{
  "arch": "transformer",
  "model": "CTC audio transcriber",
  "dataset": "read English sentences (LibriTTS-R)",
  "train_examples": 15625,
  "gain_aug_db": 10,
  "time_shift_ms": 100,
  "input": "waveform_16khz",
  "tokenizer": "char",
  "vocab_size": 32,
  "norm": "rmsnorm",
  "norm_position": "pre",
  "hidden_act": "gelu",
  "mlp_ratio": 2,
  "head_dim": 16,
  "fused_qkv": false,
  "bias": "all",
  "qk_norm": false,
  "parallel_block": false,
  "inner_norm": false,
  "drop_path": 0.15,
  "wave_strides": [5, 4, 4, 2],
  "subsampling": 2,
  "layers": 14,
  "width": 192,
  "positions": "rope",
  "init": "lecun_normal",
  "residual_init": "none",
  "optimizer": "soap",
  "beta2": 0.999,
  "learning_rate": 0.0016,
  "beta1": 0.95,
  "shampoo_beta": 0.95,
  "eps": 1e-08,
  "precondition_frequency": 10,
  "max_precond_dim": 1536,
  "one_sided": false,
  "adamw_lr_other_params": 0.0014,
  "max_grad_norm": 1.0,
  "max_steps": 5300,
  "batch_size": 64,
  "epochs": 21.7,
  "lr_schedule": "wsd",
  "decay_fraction": 0.3,
  "final_lr_fraction": 0.1,
  "warmup_steps": 100,
  "weight_decay": 0.3,
  "adamw_weight_decay_other_params": 0.01
}
Rows from block 3, named by matrix and row number. Rows with one number belong to one attention dimension. Each number is 128 + 32 x the weight over its row's rms, rounded and kept within 0 to 255. All counts start at 0. Numbers have three digits each. After the name is the row's rms in percent of the matrix's.
# v: attention value (model.blocks.3.attn.v.weight, 192x192), inputs 0-95
# proj: attention output (model.blocks.3.attn.proj.weight, 192x192, transposed), outputs 0-95
v.79 094:158073138145129080168136153110159124171146104081113102112107151113168104061130164155149176129107074099147116092148166091116150094137078131140130138131101121095140144183114136131120135187087152134115084104127045123147121121180170096210118186108189102173113141151102141098093188100114082147
proj.79 102:090154135132125194099116072193141105106060128124136165108156126124138153148084137086145127122182201172097126116151098146152109110103146183123165107113195070104184127109141135173143112105177100087140127161138129152149100103105048164126112120105102154136089139102121146139124106152135115088
v.80 100:113151070187135078156041106122134090173215109143124139111108111126098107146139113086129109162123111146131132138144111097110086100127071137173069163063067182074150159133098140144120150128140140134078090141131135132118132173161120105073094082109116104143115064149085136120104135132141103104
proj.80 105:140137147094095168154197136141108095125115133131130132144146077153167111136179162164116174136149135146181119114153157165150178092140121100076140084079131059102137117138158076150152091068086099082112138133138102125102102091065141092138106085090087126153081170122154114138111112103074162195
v.81 097:120118095113146170182125130167077157092150111156119112133152137184156156126109144107122125120085135139125146127134145153131157100105134189120168149115079102076073144158095161113113135122110159114125061121060122113054114162093126047172108189093128119167129124116125151176130125182103060116
proj.81 097:163166134183108144127174134093146179139136182113154155104100116086105107137147107110082070139136101093102107090148132108122137133141056109176078122138144226121117112143163159144107153142143137116181163187109139187170099091125148122117102085142158210088080127140101104132103103097144182159
v.82 116:095106061138140165185144145132098196125141177131167156157136137202120130160127121158121084120072089078101103129086094148087113147119129096179167118105141112170193145062117100080167082094136116164130126137201100127194133128179101110155113135124103121136151148069170164107144176089076121158
proj.82 111:183126157175136100071106108165156120148159108093144126080102076143128164125157173118153099163122114142082105126138132129238135103145174160072095146151146134104110093144164151171132133195188100071111148114138142101099123167068148115096145114163155133121077137143083165081132130128133147101
v.83 113:167161114123126146133094090084165110071144163175158072164098164139112090175086141160152127122100099140149161085126171137069113163163072119138143082131131079106137107123158165171128157086151148074150091174137121141132101113094085174184072156089143160173120087162113132142068132139175092129
proj.83 102:181143144155132200178161141162088103139199139108119178117136073118120139119152127133108130208129166109133105179096093110129112074099200135114104142074112152138142134149105091090148088177113074139093096064135150142123135168168168122116138112110103104101198104173131106122134106078089149171
v.84 099:136136180132139145115114109156144158164135170158102103162106136105137135132153178110117089119172115128151148122255150112107165109141105119128092125075110185099118102128150062138128184119140167172133078181161102098115085172134140118126129134111170159153104130201132120096144138142087125103
proj.84 100:151113113137146115113120156065136095099082088114149143138143150088101146102095102190139169119068172143159153107085080097150132125136116118130166095187148109145091113098116162104151131130109021136135205115104112147152178125151168116165081128044115082122171124074085139149079070140209140151
v.85 106:125102122141153097073135125151128125137076086118086098111124078123101160150153152108128171158140100118177185111178109088164077129157073133116105135132128087132099075129190152179168175179130146144140139133152181089159110158212108139125133141131109195097113152097127165080110129093171076123
proj.85 107:212055112122134103211130138144154119128116144113086122072168126180151099159175099148119098101139152124120131136128137124141130152094138137164059089141118150140132160134080119107082095078124127139130078172120140123088162143085137137097101092120217099130179105135156136112057076157099120101
v.86 101:107099091127214090184129168100181165130122162157158108179153131152173158142151173138124120168108065062168089104174121103195073021057142169145128152150175131094113103109083143171153132129117134130131123114101102147126092136102178082098156135166155174141173121154135171175123182115091176163
proj.86 097:186160124108120135113109146135054137098147124092136087143120143139062108138125069115098127104102153128070143088183134126120144160217097163103129105143085144144169123111144152138114112110141105107094190166087105152157157112155116157111108164133066073157166086179187111182200121116132152077
v.87 102:166137097145176117157100115185126121104115089126129124111102101098155166139152042127108123122162146111138106159126149138085182148139160190158127074148169089111173125113170178084148149144119157120126119137137133097104136157153142153151179072052121164143177151145153168111162107169153100073
proj.87 100:186119105136098064123143086115108091151169159147140075073139103119127157098148156086115131117087141155132081091131132109143119126118117107170120113133060130114106167121086088190132107140113135096071106090130128128122148088118112164086120139139096155119078124121181062137161122113108082174
v.88 104:145109159101129125199113198088196132143086115163124094154154074117133166135106107110130119160148133094140157179173093054106136090131147082127100095124115098130123078084134105171093144168131158086128122102110128107137102056076063121140102144103110132131094134128134115110146166130112138112
proj.88 100:146119142112116166122117123158117083107194097073127150130086221147131131112150099114073131108097143163102125096060120134130066135125140125158161127140177113189104183124127128194114126163153121145108103129063099152079154139128123143117154084128171097093165097124124112189091120140143091112
v.89 112:120127197138128129232106133140072133131127102113192127067084093114146110119200146100109123098133174151108147144120135125187170111112059171197160115122125147112109056089142134167069108119112091080142171147096166176052117143054116166147088103125147132120151124140121128119119093169126108119
proj.89 103:118097156127129097125210096097179086118155207126073109169209150083150089096110118117184109182123126117125138121121117127077082139149128076153134164073115119080089159129150118075165097131062153164183081164134130082219072128206143096115128136106121150112120079142136131103085105144131150141
v.90 100:163148160097115160202128143127133116122130129133187171097052103157135147145111036153120107156101173113117117103125101096125137100144150158117114132085153170115179134135099139084091119129097080137119111093109104138087114106168173114127174098165112107100057133115124145131132039148092093184
proj.90 090:042114055167106131107074112134091130124155192100125087137134172104070172132131166114101148097121091155164077137137178140114138141098140071176117124110107102146091197112130154192153111130155120145126145120090137142179119142055058110149111105115112175150150155110111110142106183160166203115
v.91 110:140113092114121091191159137140110096121146085130104132125115142158084167152108098197091150101092108133155147164114156141130135132117134096118127074100084075171149121107126169128144179144117204087108080100128140120129093093165181149097100145154170127121173100129099130080111105088211161085
proj.91 099:134144144140103106103121123155078151149127133110105101090129106102148108118127144077122142113105138136128050091075113097123136100117141135098123085125138113085079189127115103131038111031141030131129180152133134098130148138087085122135115135078125096144102173139112151168170090169074141124
v.92 107:120177126141093146141103101132111157166111112099106115120105094194145118084183104105172160171166127038076105126146117112134098152139080146135126134118104196130140088102128109087110042063148126110165144085104078160151083154127142123108145096150189121129158109104163121133141146101114137093
proj.92 100:074082140092170184155146114105176090133156128115105129163110130146120158144125107155100162070124132129064146152158117209131150136135175068134106133103200121178141149159101080144145111120157169177141141142127158130118126085158173127135090109090044134105169100143129100108116106143185204102
v.93 107:126145131152136121180137160129104166193168150182194132121070165071179106138169108168154180110129140123158111098106108127134132089111110115091128099110060089106145109131111164087155152156190097117163142136173185050126138128179158115132152124129139130133145050160070116157144177083135155116
proj.93 100:073124141111134130083126132099071081151115110069123143061210116109107099085162152097116148178150185149166166162155183108137127207108128136122113136155138133165158118135186086133138161130076109115121107126148112188150143160080124065132087167200111134132137178097112115134116124139129098077
v.94 114:143117200077189183069145061144059178184120151164133087120144132132119150113148077103115104131106173133096084116016105147127164111097099127068113122145128160172132081140170095105162111165120162128118115091112136119137145201109100144128159115082127131109138202143113181152167111145185124125
proj.94 102:157074090156096108163089188098138116091169140122137175143169096101110138145115157159153172151121131140170146122181102103181158088127123169134137154134117168119123155121084142125079146151166086106152169101169087098154111076124155122088132074164122106080150100130141146101192118098175052100
v.95 102:141079108051108134104167141120131115087133156139129095142078071089143137119091089144134132133113128057121133122096130150097126195150116109135106115170106149083111051109152053118129126150130130171110128136091148158135102115126046084081099156097067155136139138122111153101125138134115105135
proj.95 095:153136139189156162156077145170112156140159122085127190153126145112120118102090135140101064144074097177127118117172152089147064072125117133147140120108159092116129165147130106143151135135136129105145156083106116103096176102185170150148128064138169132119090123159070117102141103148169107137
v.96 096:110108109114088137123089174105079135147065132099145160172113155122118112123105144096108155092107143153134070148178104107032181105125111051186111134096133135158147117135140136151145159138100088124137105149154127090076141104012123129125111119104106058112111090133130156168067128120175107106
proj.96 093:090127170107170109104138094123150122141170102175152149136158148132156167136111120140150101121110168115180153080188119146220127190109122154141153113137072104152133150162175094131143132164123132110136125085127127135144142108125124103125107161142163187130158103164135107141163126126109106137
v.97 112:159143171187045119145125101141101090168143118131173122070155145169107127061114092131088095076132083163163101131126135102202097149161118144156148160167160149085126191142100119137116082140120137143138114211105111063155149131093088105185100108093182153064090131170142136108085145048131157170
proj.97 102:125136043135128140151094114071158183175151172085097103097115122151129154170135168142124152152220156144113184099098154147079106135134137127070161085118141129175099094139154104122136083159188133098159115128122121165167086161154194185155118126123109109160170228083113199178134112115022173149
v.98 106:133159108156107216165158133088056118102099062099152101165107134061095122151178160166122133133104120152100116102108156129147127106124171108069059110112159139149162145183151102158153105100171140119160122221152145133095134099134180210125132076096145085113157141128054154087144138132162097136
proj.98 098:136134142062129078126119122096160158092112108193120124120153095103163148103099159167081142113123110109131098122115116080117152107169134083203157126176097132121134108088148154099126176182142113068041128054077153083175089084201065105138185162164099154168152074142140139151095112154127112108
v.99 104:122130149112112153132118077150068175131141139121135062127078153119120090161127114123140122080105153117098085073108155091103127127139126105121108122147152138122111100123123117134152042131089143143150172129095076140171161083067132109158201135106061100150130120070177140186136097124193146127
proj.99 102:148129108133097122110114163117149153168168079106134121137165138160081108126148104080090118127229170185117158140135158128158131126129116156161152103129121121110179128128119135094054163159097148074067087118085168126071098132195114100071101074066173144124120137141080068127103120131123095154
v.100 114:080134077062142224107093089104134100138163147126099131094109121157153148073143092209085081167132138085144189152112160105120155191134146114102111054112087125163161136109057100098108112123109121151090143091154170105132094170080119127071123051132123102142146149124127137141159099189100132221
proj.100 095:140088174120126075111094153135124186124102109157197111193169143085145104198173176086140191183136142149136097167152103137176100065112132134124157160150141170136144118079187146132140135152156081119171104114183126145117127097187144147145063174085103106179095166118145127081086195110130151072
v.101 110:070189079138125081175133164135134107177126133078141158172066124098149182081136157149083150149155143137245165118113155166131157118137124119110146115127106077087130180117100187099148189132116065183153098121123148094140146079170132153141098164133133073176132134147119123093079099193138101151
proj.101 101:129082125115120159117167090110061111050132125131093100104160143120087134113162111083200145180157073134070085123147121057113143193096121150186136166167084143113116140154137102075141064141145120105126152110169176167137106164118155105100103145145142154108089119091132127179073142115150126179
v.102 099:169152156100131165167079161127177159173134058162143167151071144120123089150113117120146134123128095176131127086151083121142146139113069091160129110123105184126133086178147110169121091101184076152152125170110166188099180153149114107104135146075097203076126108155159084122110146112090144198
proj.102 090:106140131115127117130113142123075110085118182127195131101187094092100127134152113082173166112120131065178142172148156110135158113170134110098133172107075101178139165080157120134122118143114213140101160155193098141119099154123128130181140162112160116081134099079142148131185129128149147135
v.103 110:144126118176066177115142122141126133111064136130167106129131096156143117152136062126110109084109074127107123109091078091117125173082144150091175173079107103062142116076146086143127136164152114108131098159132075115189080131128130111098193105165156150146130139126223137165163106074123138153
proj.103 103:109146115137138013113150181138137127151221168087122131057158160009141165156114133132114119134131118064147143137118147117038105109095141148151103092109136177206117079143141123102116133157136139116117123091085149114112155117137139131119091091091175146085133141099076147091158170169130152154
v.104 095:041131154080098105152114148111154126191117137105100129158131177055096177123106134074136158111127104143111115114136137129093105126159103155092071084143080179161114149153071117116101092103072128136102149041108120178080084133173131098129088150174122128126184090061130158104158058131148122111
proj.104 095:172091088101112092175128121114084127132138108135166116130113177135074105079185095196094083134129158131172142128104149162127170113049155093068171189107100122131115142136125101148176129102197111112097081161139159089145154146084101161126150124124168186161072173209132177111086114145125160142
v.105 102:178111119135129133196157087139105165088118166163117161104100113137168107085073097146098199118127109152126129101118106118129152133141154111139130176164145118076098128081073115188093181152116070076134136138168164183164160100155188146137156109095179106108192087135113103121075159059087150069
proj.105 103:157161123148133157123093139152133120131126149116152052152167154130083181126116159168125072058140162114105142096121168177130112101163091121143094122089093117145156175130137093080141073132180217184174091070134118138137100117139089150042108152212068174101123126145136153151180105170151120193
v.106 089:140151093106139144095151165181150139146103152051177125092118127149075106113216147141127140143143091081076135121114186119113131142139120126153143126109111169202143110157160116094077115113113086145121154085125100124119163103099126135073115130138126115173081144137139163121063133163107128107
proj.106 086:080122136122103107112142113019118065090116063147112108142153109147140101129092079110137184128173138108169120131121125089148159124132204066103104159110194089092142190098122139142129094141163139160171069117164160174116089137153116195150105105090138171097048128117129111075118143132162160066
v.107 100:106194120102116087145089037087136112110058085136112151130120099167127194175125185159138129158087154137133094174109163121175149132112133142156141091122122131160079111120114109110153148070174118188163171094162127165121105186135204116156143106106121142156160079169122123166143128171107138106
proj.107 095:147079106099165136121175165162102132103147183097183099186104184052135073135174094060163150195133097113090098140116124105141180124108136129121116141104184112097247135113150135142130152115138113148115110102098120127138173131114083115131132091114136159081092125068095110023128094132112124119
v.108 091:181136118128145188107111142063143159149099107140129097067111170133086186153172175106091179119123140136107095125138147094100131088098131171105121124133196184100104141127175155122110144098172146097087090108126120105137118151190126093116127143140059149107139065180122157099158114141156134083
proj.108 090:124132060153114043151160135122150086133157138132160136130113158151125098106089106123133082104173138118123164141158155099121106216157114035096089151085161092129144104097143144111151131147092139132127196174106128121111107135064088163116123111149120153075106149090166147135133134096121141116
v.109 104:136128116117121087191152124158136106106145101127136105073079139047171158118112142184150113135154173148091138136159129070107106148116085119166103106181175068090109172098116132100134142098155136108122119142086138166144098147104154126110107080119116152086107078096067164122142104089141160137
proj.109 101:142133135094121127119108134095137164106159077161164122156140110184120088138160106148124161161101149101127115075127194146101122133103129107042121097114092140152098107116183105098108135181086114109154114161133119139133058063159114090064157164103138080131127178110176098114138205115113093128
v.110 116:101146122126111091130080186101136124135157161106135082106103174126178071175098103097119071139100086136110139200156073137164134144112121168042088107081115101136066080105086155173109141083143134148222133127092129144139084139091101147178129114109123130106155160133107123121089134142152175110
proj.110 104:080149124133096088113119083156122151083081112143123121111175098116144074113113103167105188079165134112088169091168214145106164060139187115125118141113143153101189133118139120167054160159115165134084123149165161126082175140184152129093151123144131162108071111127184136157198131092117125166
v.111 109:102147127152071151102107150145117104196150115095137197179106133121050122110094067122140145146093088080133079121109094169159120152131134159135104092067156175119123123114090149123132147075168130178070153129079137075123137144112162084140103134090116095071066095092135107134103157112142098162
proj.111 104:108167104125151105120141162141095176092096150202112119075120140083176132141192149200134110094174167123140152152098120072133184126077121100094150119164078138135164143152145135173127120146130157074116088104193138164078155162161132122120186128112149194177107164151093167120122116151146137100
v.112 131:143155184086140095110154168107141118152073101189103111159149068090102151143109104090138108122136115114071112089170121149098106165094101072118130171039143155095138126053137141146115177125148116097108143132129141144146102090071080188042127107107104117146102156078136061178149095162130143132
proj.112 097:155063121147089158142102166139189128119145107103133084125134126155104063096116161104147122163185165131096110069137095063105131150155159171093121072124083157136162070098126094120131111126126040133183152118170109135128170166100174104161085158172172108150152120132169170106113171110070106139
v.113 119:063135103123116177104104122088151089119135155121090134145109092133101101133065108144132144107139115069148108184171111077158124159138132177195117129166090146172104086123142138096114166083138183139141130119081070105116107136128100098151110075138077189120144110116128136102060141145100156135
proj.113 092:122156120179065121082089163211132123117139133186147185095167112135157130101116148110176139156177162131099137093123195175119171128117096121113157153139152103132169181141126173085136152129116088167112152107178091124119126180138197092139172084145130120136091157175137070167156108104116091139
v.114 133:144159097109145132158099173105138167116125193131095108080173135122157100054176118090102170144171158126146119124072126173148146083184075084160063146119114144193135157140118107177132103126049099146145131104087102173111154082124139184089076141140068140180114132149142149140143108161126111121
proj.114 098:075142122099128113099145047113151162098138084179131129178089135162187195124104141168109154079111158168091145232134135135084139124097175131100160110181115133206139114164155156151148124148118110141104153102142172155139136193091130066136159139096141139150083140152171159103114129103064107233
v.115 125:128106097181113117160092114133142139138138161150097127140147151161087131103130045103110139109154142149172165146079098126212102130119159147128097108101191124122140122048053143136132140127177170137123161145105125154212118167077134108143193117121111124134115120126160124154147156184058125179
proj.115 098:050176123130122148141142076156064122172164116148150104120124093090146103163085114134101141107081150141159112069187107100164126130104121137115163150150087136116178166078135100140124121104124150153130147208110119163077136138176041108131113154121102115071117078137113173031110081122145158148
v.116 123:111133114109169072192130104135146122111148119130164180125127119099111146074142147166139136113161130084106121112141133095137133096139144106154137109133159092150101166114155101097110105130045088139117115093166152139051096183103108153129112092136083127113122075133100152142122190113121165150
proj.116 095:132109131132047112110094136194110118135129085135096123069153198117110100172129178103115155126086088226160144144171139194119113073146143114112165106126172139190154060131129164123101177140138113140137078139111141179129158075144155152096133159152152115122090159071146137113112165147103130129
v.117 138:107096144161104140127161117125163041069181124175117164137168203132135110159160126127131134080129178152199180117149157181114121074167134123122136134122109203148138098081104130116128178069128114183134178101166106147165160133108093195083108155095121111091056164182125141176068124190156107150
proj.117 098:152088085088136140129154132159128135149093152063096158092105151112151117169064119102121135147111107101110124124121147136186139166091183122199147115128137071140092173130097108127143087158149151091184118133161106164149135078102131082137158167151102120205154135150092124038132104105089168140
v.118 134:123132129141110180075123138117172097102164075095121161135116168180172119120195185108138118133122093132131146154122134143149122122160144129089129118149110149082097122079135151081103166130104195089116206134090063132158152104077099101121180133172146198121107129113145119194127108130094112117
proj.118 095:182168120146099141161084145128078099187155201161130066184130143139154154130103113178134093147137145161120128104160085149145119138154151090135044162198165107191131069084136164120105101111114089143176093105135109141090116167125143126122089157120140101110140156157139095081136115122120157118
v.119 126:085185102138208095140106079117148110103140144135167100132172094153170128173160138124122132178100116075118133098149147139064151125136170145140068102163075058122116109118104154083119170164101192146171192108128126211137149161123122167112164122142168153147127113131106132158123148119158114103
proj.119 094:137081128132135140165125097181162094189111046147126108135110171132132069113119169186112144129127110131141117141129141150136139083181070131111063067125111182147105184125091098114101188106067138081130131129146157093087073139159161069174129092121087115103145103112124141076094073148122136137
v.120 131:084082086100185116116116147115114124134126139083117120131076135089111026149121062138139111135078109148092117199091125174134121139147072133108202138131118149189166083088125090132145147122130139195125131114172038155164132096108121144089098090103176148156148154138067129085066170153096161194
proj.120 096:148112153097131119096125125169097103165078148183160150147116166194183252103132125150121149122169142146142065102136146056104155147129165123141062129192086165086079124107115152056112151133171166125132140091126167099106096124144080136126136127151132171135117122125192086128148164118116133109
v.121 142:137120116101110180121092108174114116145118085114141098102116175072110131099128151152133142074123111106161156147097172121113151172105138143144117094106096098151145140133153094123141149117173117181067126127145053140098097122137165166142104152135140143148075172078158101129081054145175160180
proj.121 100:139133161149151174125077100083166151101095210122139136157143150210125173156131132118157089124079135151109103149140136084115073073147081145107115123124142076151115140114069126178144141128062153156161140160159183134156169128151117083110093123176110116115175119149113114102127111156078114184
v.122 125:106139098178141110181131161126105171117099183210138135138126124095099146102159138163091119161093123162102141124159160226103137079135193091099092156107076100085137188062102062080134121130093106093152196102132149148148087125128114100116116121170084120107180154152083080107115159188107093108
proj.122 095:093076154201156115139110140112177108065140167141129116147166161153115158087075122150176158070160106087162127052061095065136146138188124147088145111156098119147123109125138163180133178136151111117128066145113109131126132104140203143118156089167189105146115106140155136114158106128146141128
v.123 129:135102091141083167136112130129111084099164174128099112193114143062082132176135106116106131053098158119138130155125127112125174132161134065135124113142062171066062145142142097180128085169128127091105066131081110169146088130115084064146148187132130059165137113154129152098132102197165105149
proj.123 097:157113112102161111139178146107136194105125129116067127081158105199155081124077129146126123126107180196113128135072155120138150108101110113097093115137129121116120091117098184112096167096158170150151133106163133128144116116116156152091080084174129137146152146146091118070093112068080082082
v.124 137:126099126171153102145177226150112163118162160129086131104094102131144125090151089104132175101084160113098102100127140138156128067179127138152125125093150159111138102128100113094153091108148183110158124117087081158154134098182160177109159186107084119110166106083130093015091088136133110135
proj.124 096:150151096157104119134157055116144141117151163173156091125127103152156150185116161208147109143113108114134117147117168116118149169113107084143139161106088113129143183152172162076183201196094084118090139197139112156157179124141117086049102098084176104133177108177121120151129189064124071102
v.125 126:136144114143106151129115153087126112055144131155104162147104102191129135138076119139157127122140099183108081141107128060088143104116178075148091129171130130134141170137118144149095190176124160098138165134157136124186095139086168117132102123090142135137177139117084131105098125154145123195
proj.125 097:095074131111160119164165144107151161129113131109096139110150147107146137105159088153082154172187126107145169077143186140116093153131184171098142241106138069172112141094102069068118074107077178119148122168149125132079126130140126101089195078149170128102125145083153127162125138100088162076
v.126 139:092177157119136107120096095121213158169159089107179140083116140153151114104075171166176126138122149114107161094155092117095096052145103155104088088109112127100146152130136133123211171115097132203136100110130089127058088196106102151118154111119129141066156140152130088106100101131161097128
proj.126 099:150149085169144095088123111159069168134118132107078095117096100107105175197142105197099154161175044161138153134168134145135133170120110181112092111135162096145152096178130135157113131174153092083116092126122170163153176104113122094102115102154066146076102080129080115124152099120105070176
v.127 127:125131071118077147059184126073158162156148117178096103128164152184095082154105095131106157173144156097121145138149110094168153138122119085166105172132143118125064174187125142150091142127118109154120153145182135140126106067063108181107088139109134046116131164122116145145084117158134153132
proj.127 098:131194099108142127161124179128056085091109116107138072160151071130161115105145125106200088149130126156147087120122244198131144128185104161149164107104104173138119101110126152125103150052172193135153104111147115117154148144110118095115120140079130225113120081106088139091108177132115100098
v.128 083:173128149107143115149079116090086099126094133102210100128110161131092120115118164209077175141147132136150195120109125132105099138111128141106111132165105127150163104167159128079138151116102126153097169086107142039122170135159162068106141079162058175135094113139117122111143161070146128097
proj.128 102:144153087194147128107112181161158145092114152137134127139108123120099108165121122077177075147147153108130061130108154127076166113182116165149129111028129112122109155116136099097134138132148119102079123114143077192092115100149135155129100150082140054114128153089116123170109066127145115148
v.129 086:155181087187143087109080147101109164103098171148165108166125118117097155151065108152161168171121121142151101094211136150141142092057150130155223143117132151103106169173123131100092128108154106097100094141141163109129102115115127095145115096124112109131071125081137123094135092117126120152
proj.129 107:132121110086143087131133174140120092168151079114099123124140174155167115154159140129145106124110103087085113167072121153129173138172179136148129133126054064080075154121138145147118123131069150110135159107114120133146145096142171156117094115101159106167172129195117114161150145099121105103
v.130 079:177080151159185140182130125117119091118103091111102139128144102182129112145168095144172145175096121052083124090189134106192123098103128162149066148166184064114144123082133129123150145156150079150079100149121154169144168109109113096120124113168117129123124132117175157187129139134081097117
proj.130 102:099180154111115087100082166106087184141099146104139142176123132106134136120128156184101104091163123163162130176110114114130119101123159123113122101047071139138106057150137153109119075107071191078109150159117132137113057158160133050124156129126131095173155128176089126078169111153145084172
v.131 077:165116126141155107126125154101113102130133150153127078128092149172102155182122157123112103138078134137097156152165141125117119171085102113161085150150104140055052167097165100175123126140124115142077188210110166135167129128158181143212091092132182140083112066147080123083101085104123097146
proj.131 097:129110110086144115108126089130146130139117132139165129147110110107149127122115145129139134103169126134169085157109126100120169124096162160126138146138122111178126086115070155157156116143136080153179085074139103102076140101091099179133160143092113071212113147180185109198138170170199146128
v.132 100:138073164098088080087157167153109139072134090156096102111204092128154092125093087111122128090131122122119082180201127081116091132013130127175085180122133092150150104113129129133127111094155174084132144127116114119072135110141097117091084165084110156084138160135172132106101114136157174205
proj.132 109:114167106170130143187118073094110080125167097098136163104096164083052094140147183118101121121154136136095159110110094165181135124178145085091117061130145192130140081174175148127127149154083106109121150092158065119194144169140151117164172195182118114165129083140104147162139152095070096115
v.133 083:082189088134141096133136159150128146120131127100121089077122129216114189080073195130121113079182129151160131178135117178162087113057124165126123126156157173150189122128159129044077089138125148087113127135111134139129149175187119128155114151077137157120083129138086074114103125110127146103
proj.133 097:130086064099168100113174160110117129161139080114166150122109097047147088167168109135163170147092196116096107094126168094081128157169160083136154146117122094090088137139114136167164173113159141181121125153127103145148124102092147101131129106145174095146154127099145184127182192135170125128
v.134 084:206100109127146116099060101089109138105182146110085195158124132129077119151124122138091153141150146142118163146114126122142098180127035143117121133109129129068066080112139174147144158134119142114121102107135102121127120170176120133141127140066153189084115098110168113103127186145097076121
proj.134 101:088138087125070167177182144151128081154127118112176084100161087074112150090099136119153094084175140105119086106148102049087162113144134120140076094148153132119138139154113105114149113120131101129129166130083111135104168140066098161128127183200112091177173148123117152149107105159153155103
v.135 080:160093127195118139162130113110177151132125159092129148106069111109187162122108143079119068107134099209092143088114090162166109140212125105112107158144100122128086094143123147133113141097151176178119132170135047184179107113124110177131103108129103096119184088158138222146131162087159085160
proj.135 103:101105102092121122139116093129129104136131107182160081157143123141103125117069111178158196153068121103168166143144151094164131080110110138118113122080134141128173142101105106166114107094100099118137114117153191050126146158118137112170158138127168128164126203101103052090180126148101163127
v.136 079:162101145072159077141132136102090182144140173119162189178099103136131090119204132153101184117141183168114116133128123155107180097093107117126142150146136119161126182088122123056122074089164099094128090145148158141085203123124052111108152124065149126124113109145099193103126164109167131112
proj.136 098:145160123117097103131159163150152093094147138118091051115152127090135170140071124108079118118125086174158121171200141131117113152121132126158110120146150130082129085159134099183180162118134078141121140141157119108151105156081195112142053133148179123103117146183170114117101153152086147125
v.137 085:105166135125091131151164129155148168088153139117124118096114148134158162078096082122166113173127120120110135107130104186111130134186156134125146083182168087167160150146087083138136118072067115173147122121120149165154120192042133211153142111092144137158145114087134121134172160107196159139
proj.137 108:160125106194164137150148121115122076109085112159158135147138122131127104117121169113136096082137191138125159125130164096137128143152104117143156124083073139100159150153116176121119173113181132104089125216138123104155144143152111036120120119163110120088109167149167130101116157112082119071
v.138 084:164116143058030172097114126154152126142089092137115116114125091160136147186100161141133164116106084118102091137109146121088126136145142095112155179160105171133135149109106129148151182089154136119136103128155122065078155116111131140160124113135124167106094190101166118150136156128132153116
proj.138 106:168196113169150119136135123086145091081152142108100146166102145106139111075125107098133118139112119177078142126145120163243124123150176125136150138115132130126091134122144156186134117155087084149150129129083120216146124100104090135061116134115147110128136085127095114095132158124103132127
v.139 085:087105167133160144189149104110095129068145176085178113171138132166134184169134135140111155089131107104165090157060113156180158141092092132116131126149082121153112099149100090173136102153134072084110133101137059128106084076126156078112092152096189137136161044158119136132090127100129060153
proj.139 100:127157102084109141139085108161155118155140018142067118115141104130136085112151111101162118131182112142129186094180131090110144116147126122078162083094163202130088184146129130106104151112134177137130114124126119119139119120086064181156139093139158154137092119130165077087111164136105159109
v.140 084:106095157148157144126069143066141186166165145153101125082087114119119114121165131117159110177125137113105133117184048079158145109169140132190127142109099091106129107070164104112132101094141085206148112112132126148159161111137128143047088105081113155186121114091151159119099122136121121128
proj.140 106:087126148140132068131214082185133081123074145157119096119179129133115157146036159149110134095139114186140093120114168122072128090137129158122118049129181214105104130184122087133105156135128154042147118194153116140061111130135133145169157127168115062115127159099154161154142114134196112103
v.141 083:134101121095128095079210139145140157183173160101112103121093126132173049126117172121140136045136145123169094106151124105177156116160163138117152155089161146080142085149123142139149118123136162161139116118121101104126120171097130135110122101149102158113111112104181193195134155164090220117
proj.141 099:148106137138128190184079108147116101051106154118114179082180119160109141142104132169103125134110135182111124077084132107117130050125112155153122106138154166168101152157154076086152098147126142116100132141157192170139150135153074078099181145135107117128101135096018095143116079103128064141
v.142 091:152143146124154131093113140111190102190111145109176103070104128153096118157130072084181130108154134093114111187151144112129209112151152090088144149096094144115060137185126114111119102180142117161114092149192157107156140096155113179118114102095123176153096133107124166098119092152112115091
proj.142 106:025137103154159130152125076129116119157128131140144153178120164055146162098066178151141165144121126192077165112135136097139112125072099165108168133160163186142183142079183133107121121123144194160150138136093106118081173080143120148148150168132154100084165109121124093103082130127164125092
v.143 082:083158061143136100178139088127080133134140164139117139086113199128186098091142114154135144080100148206129138150111138074140116125176112127147124168122110156186052110133150160140122131171134203104093146129115043115107142165124117144160047102200100099074136116112107094147188139124104118139
proj.143 100:140108158123161147066127149145113135134111120130102120158098108163081112154138137120162050179135092070134129082132157122101128117116102168125161086147090135131128132168132114099132095040108048152124136054161140146148116111143120052151115160116136133103147129139157123150082128075147109161
v.144 089:110144081171068132126151092114116109098078125102027070078144120145174181127138117143120159090115165146134130073082105140134159087201111121115165127125137127161088183144094077125147161129168191115130132118207119136133180138133136118166120105154104159133083145172101168171142104191137091056
proj.144 105:119116145138165153070105116125162121130183146122152176156092179089128169130169153116152075128161164114138128187138123143106078136075173182072100133090134132094128090155164116123118132096069092124098166105071137131125077088119130152125120161092116149098121129091182087170113161106107117112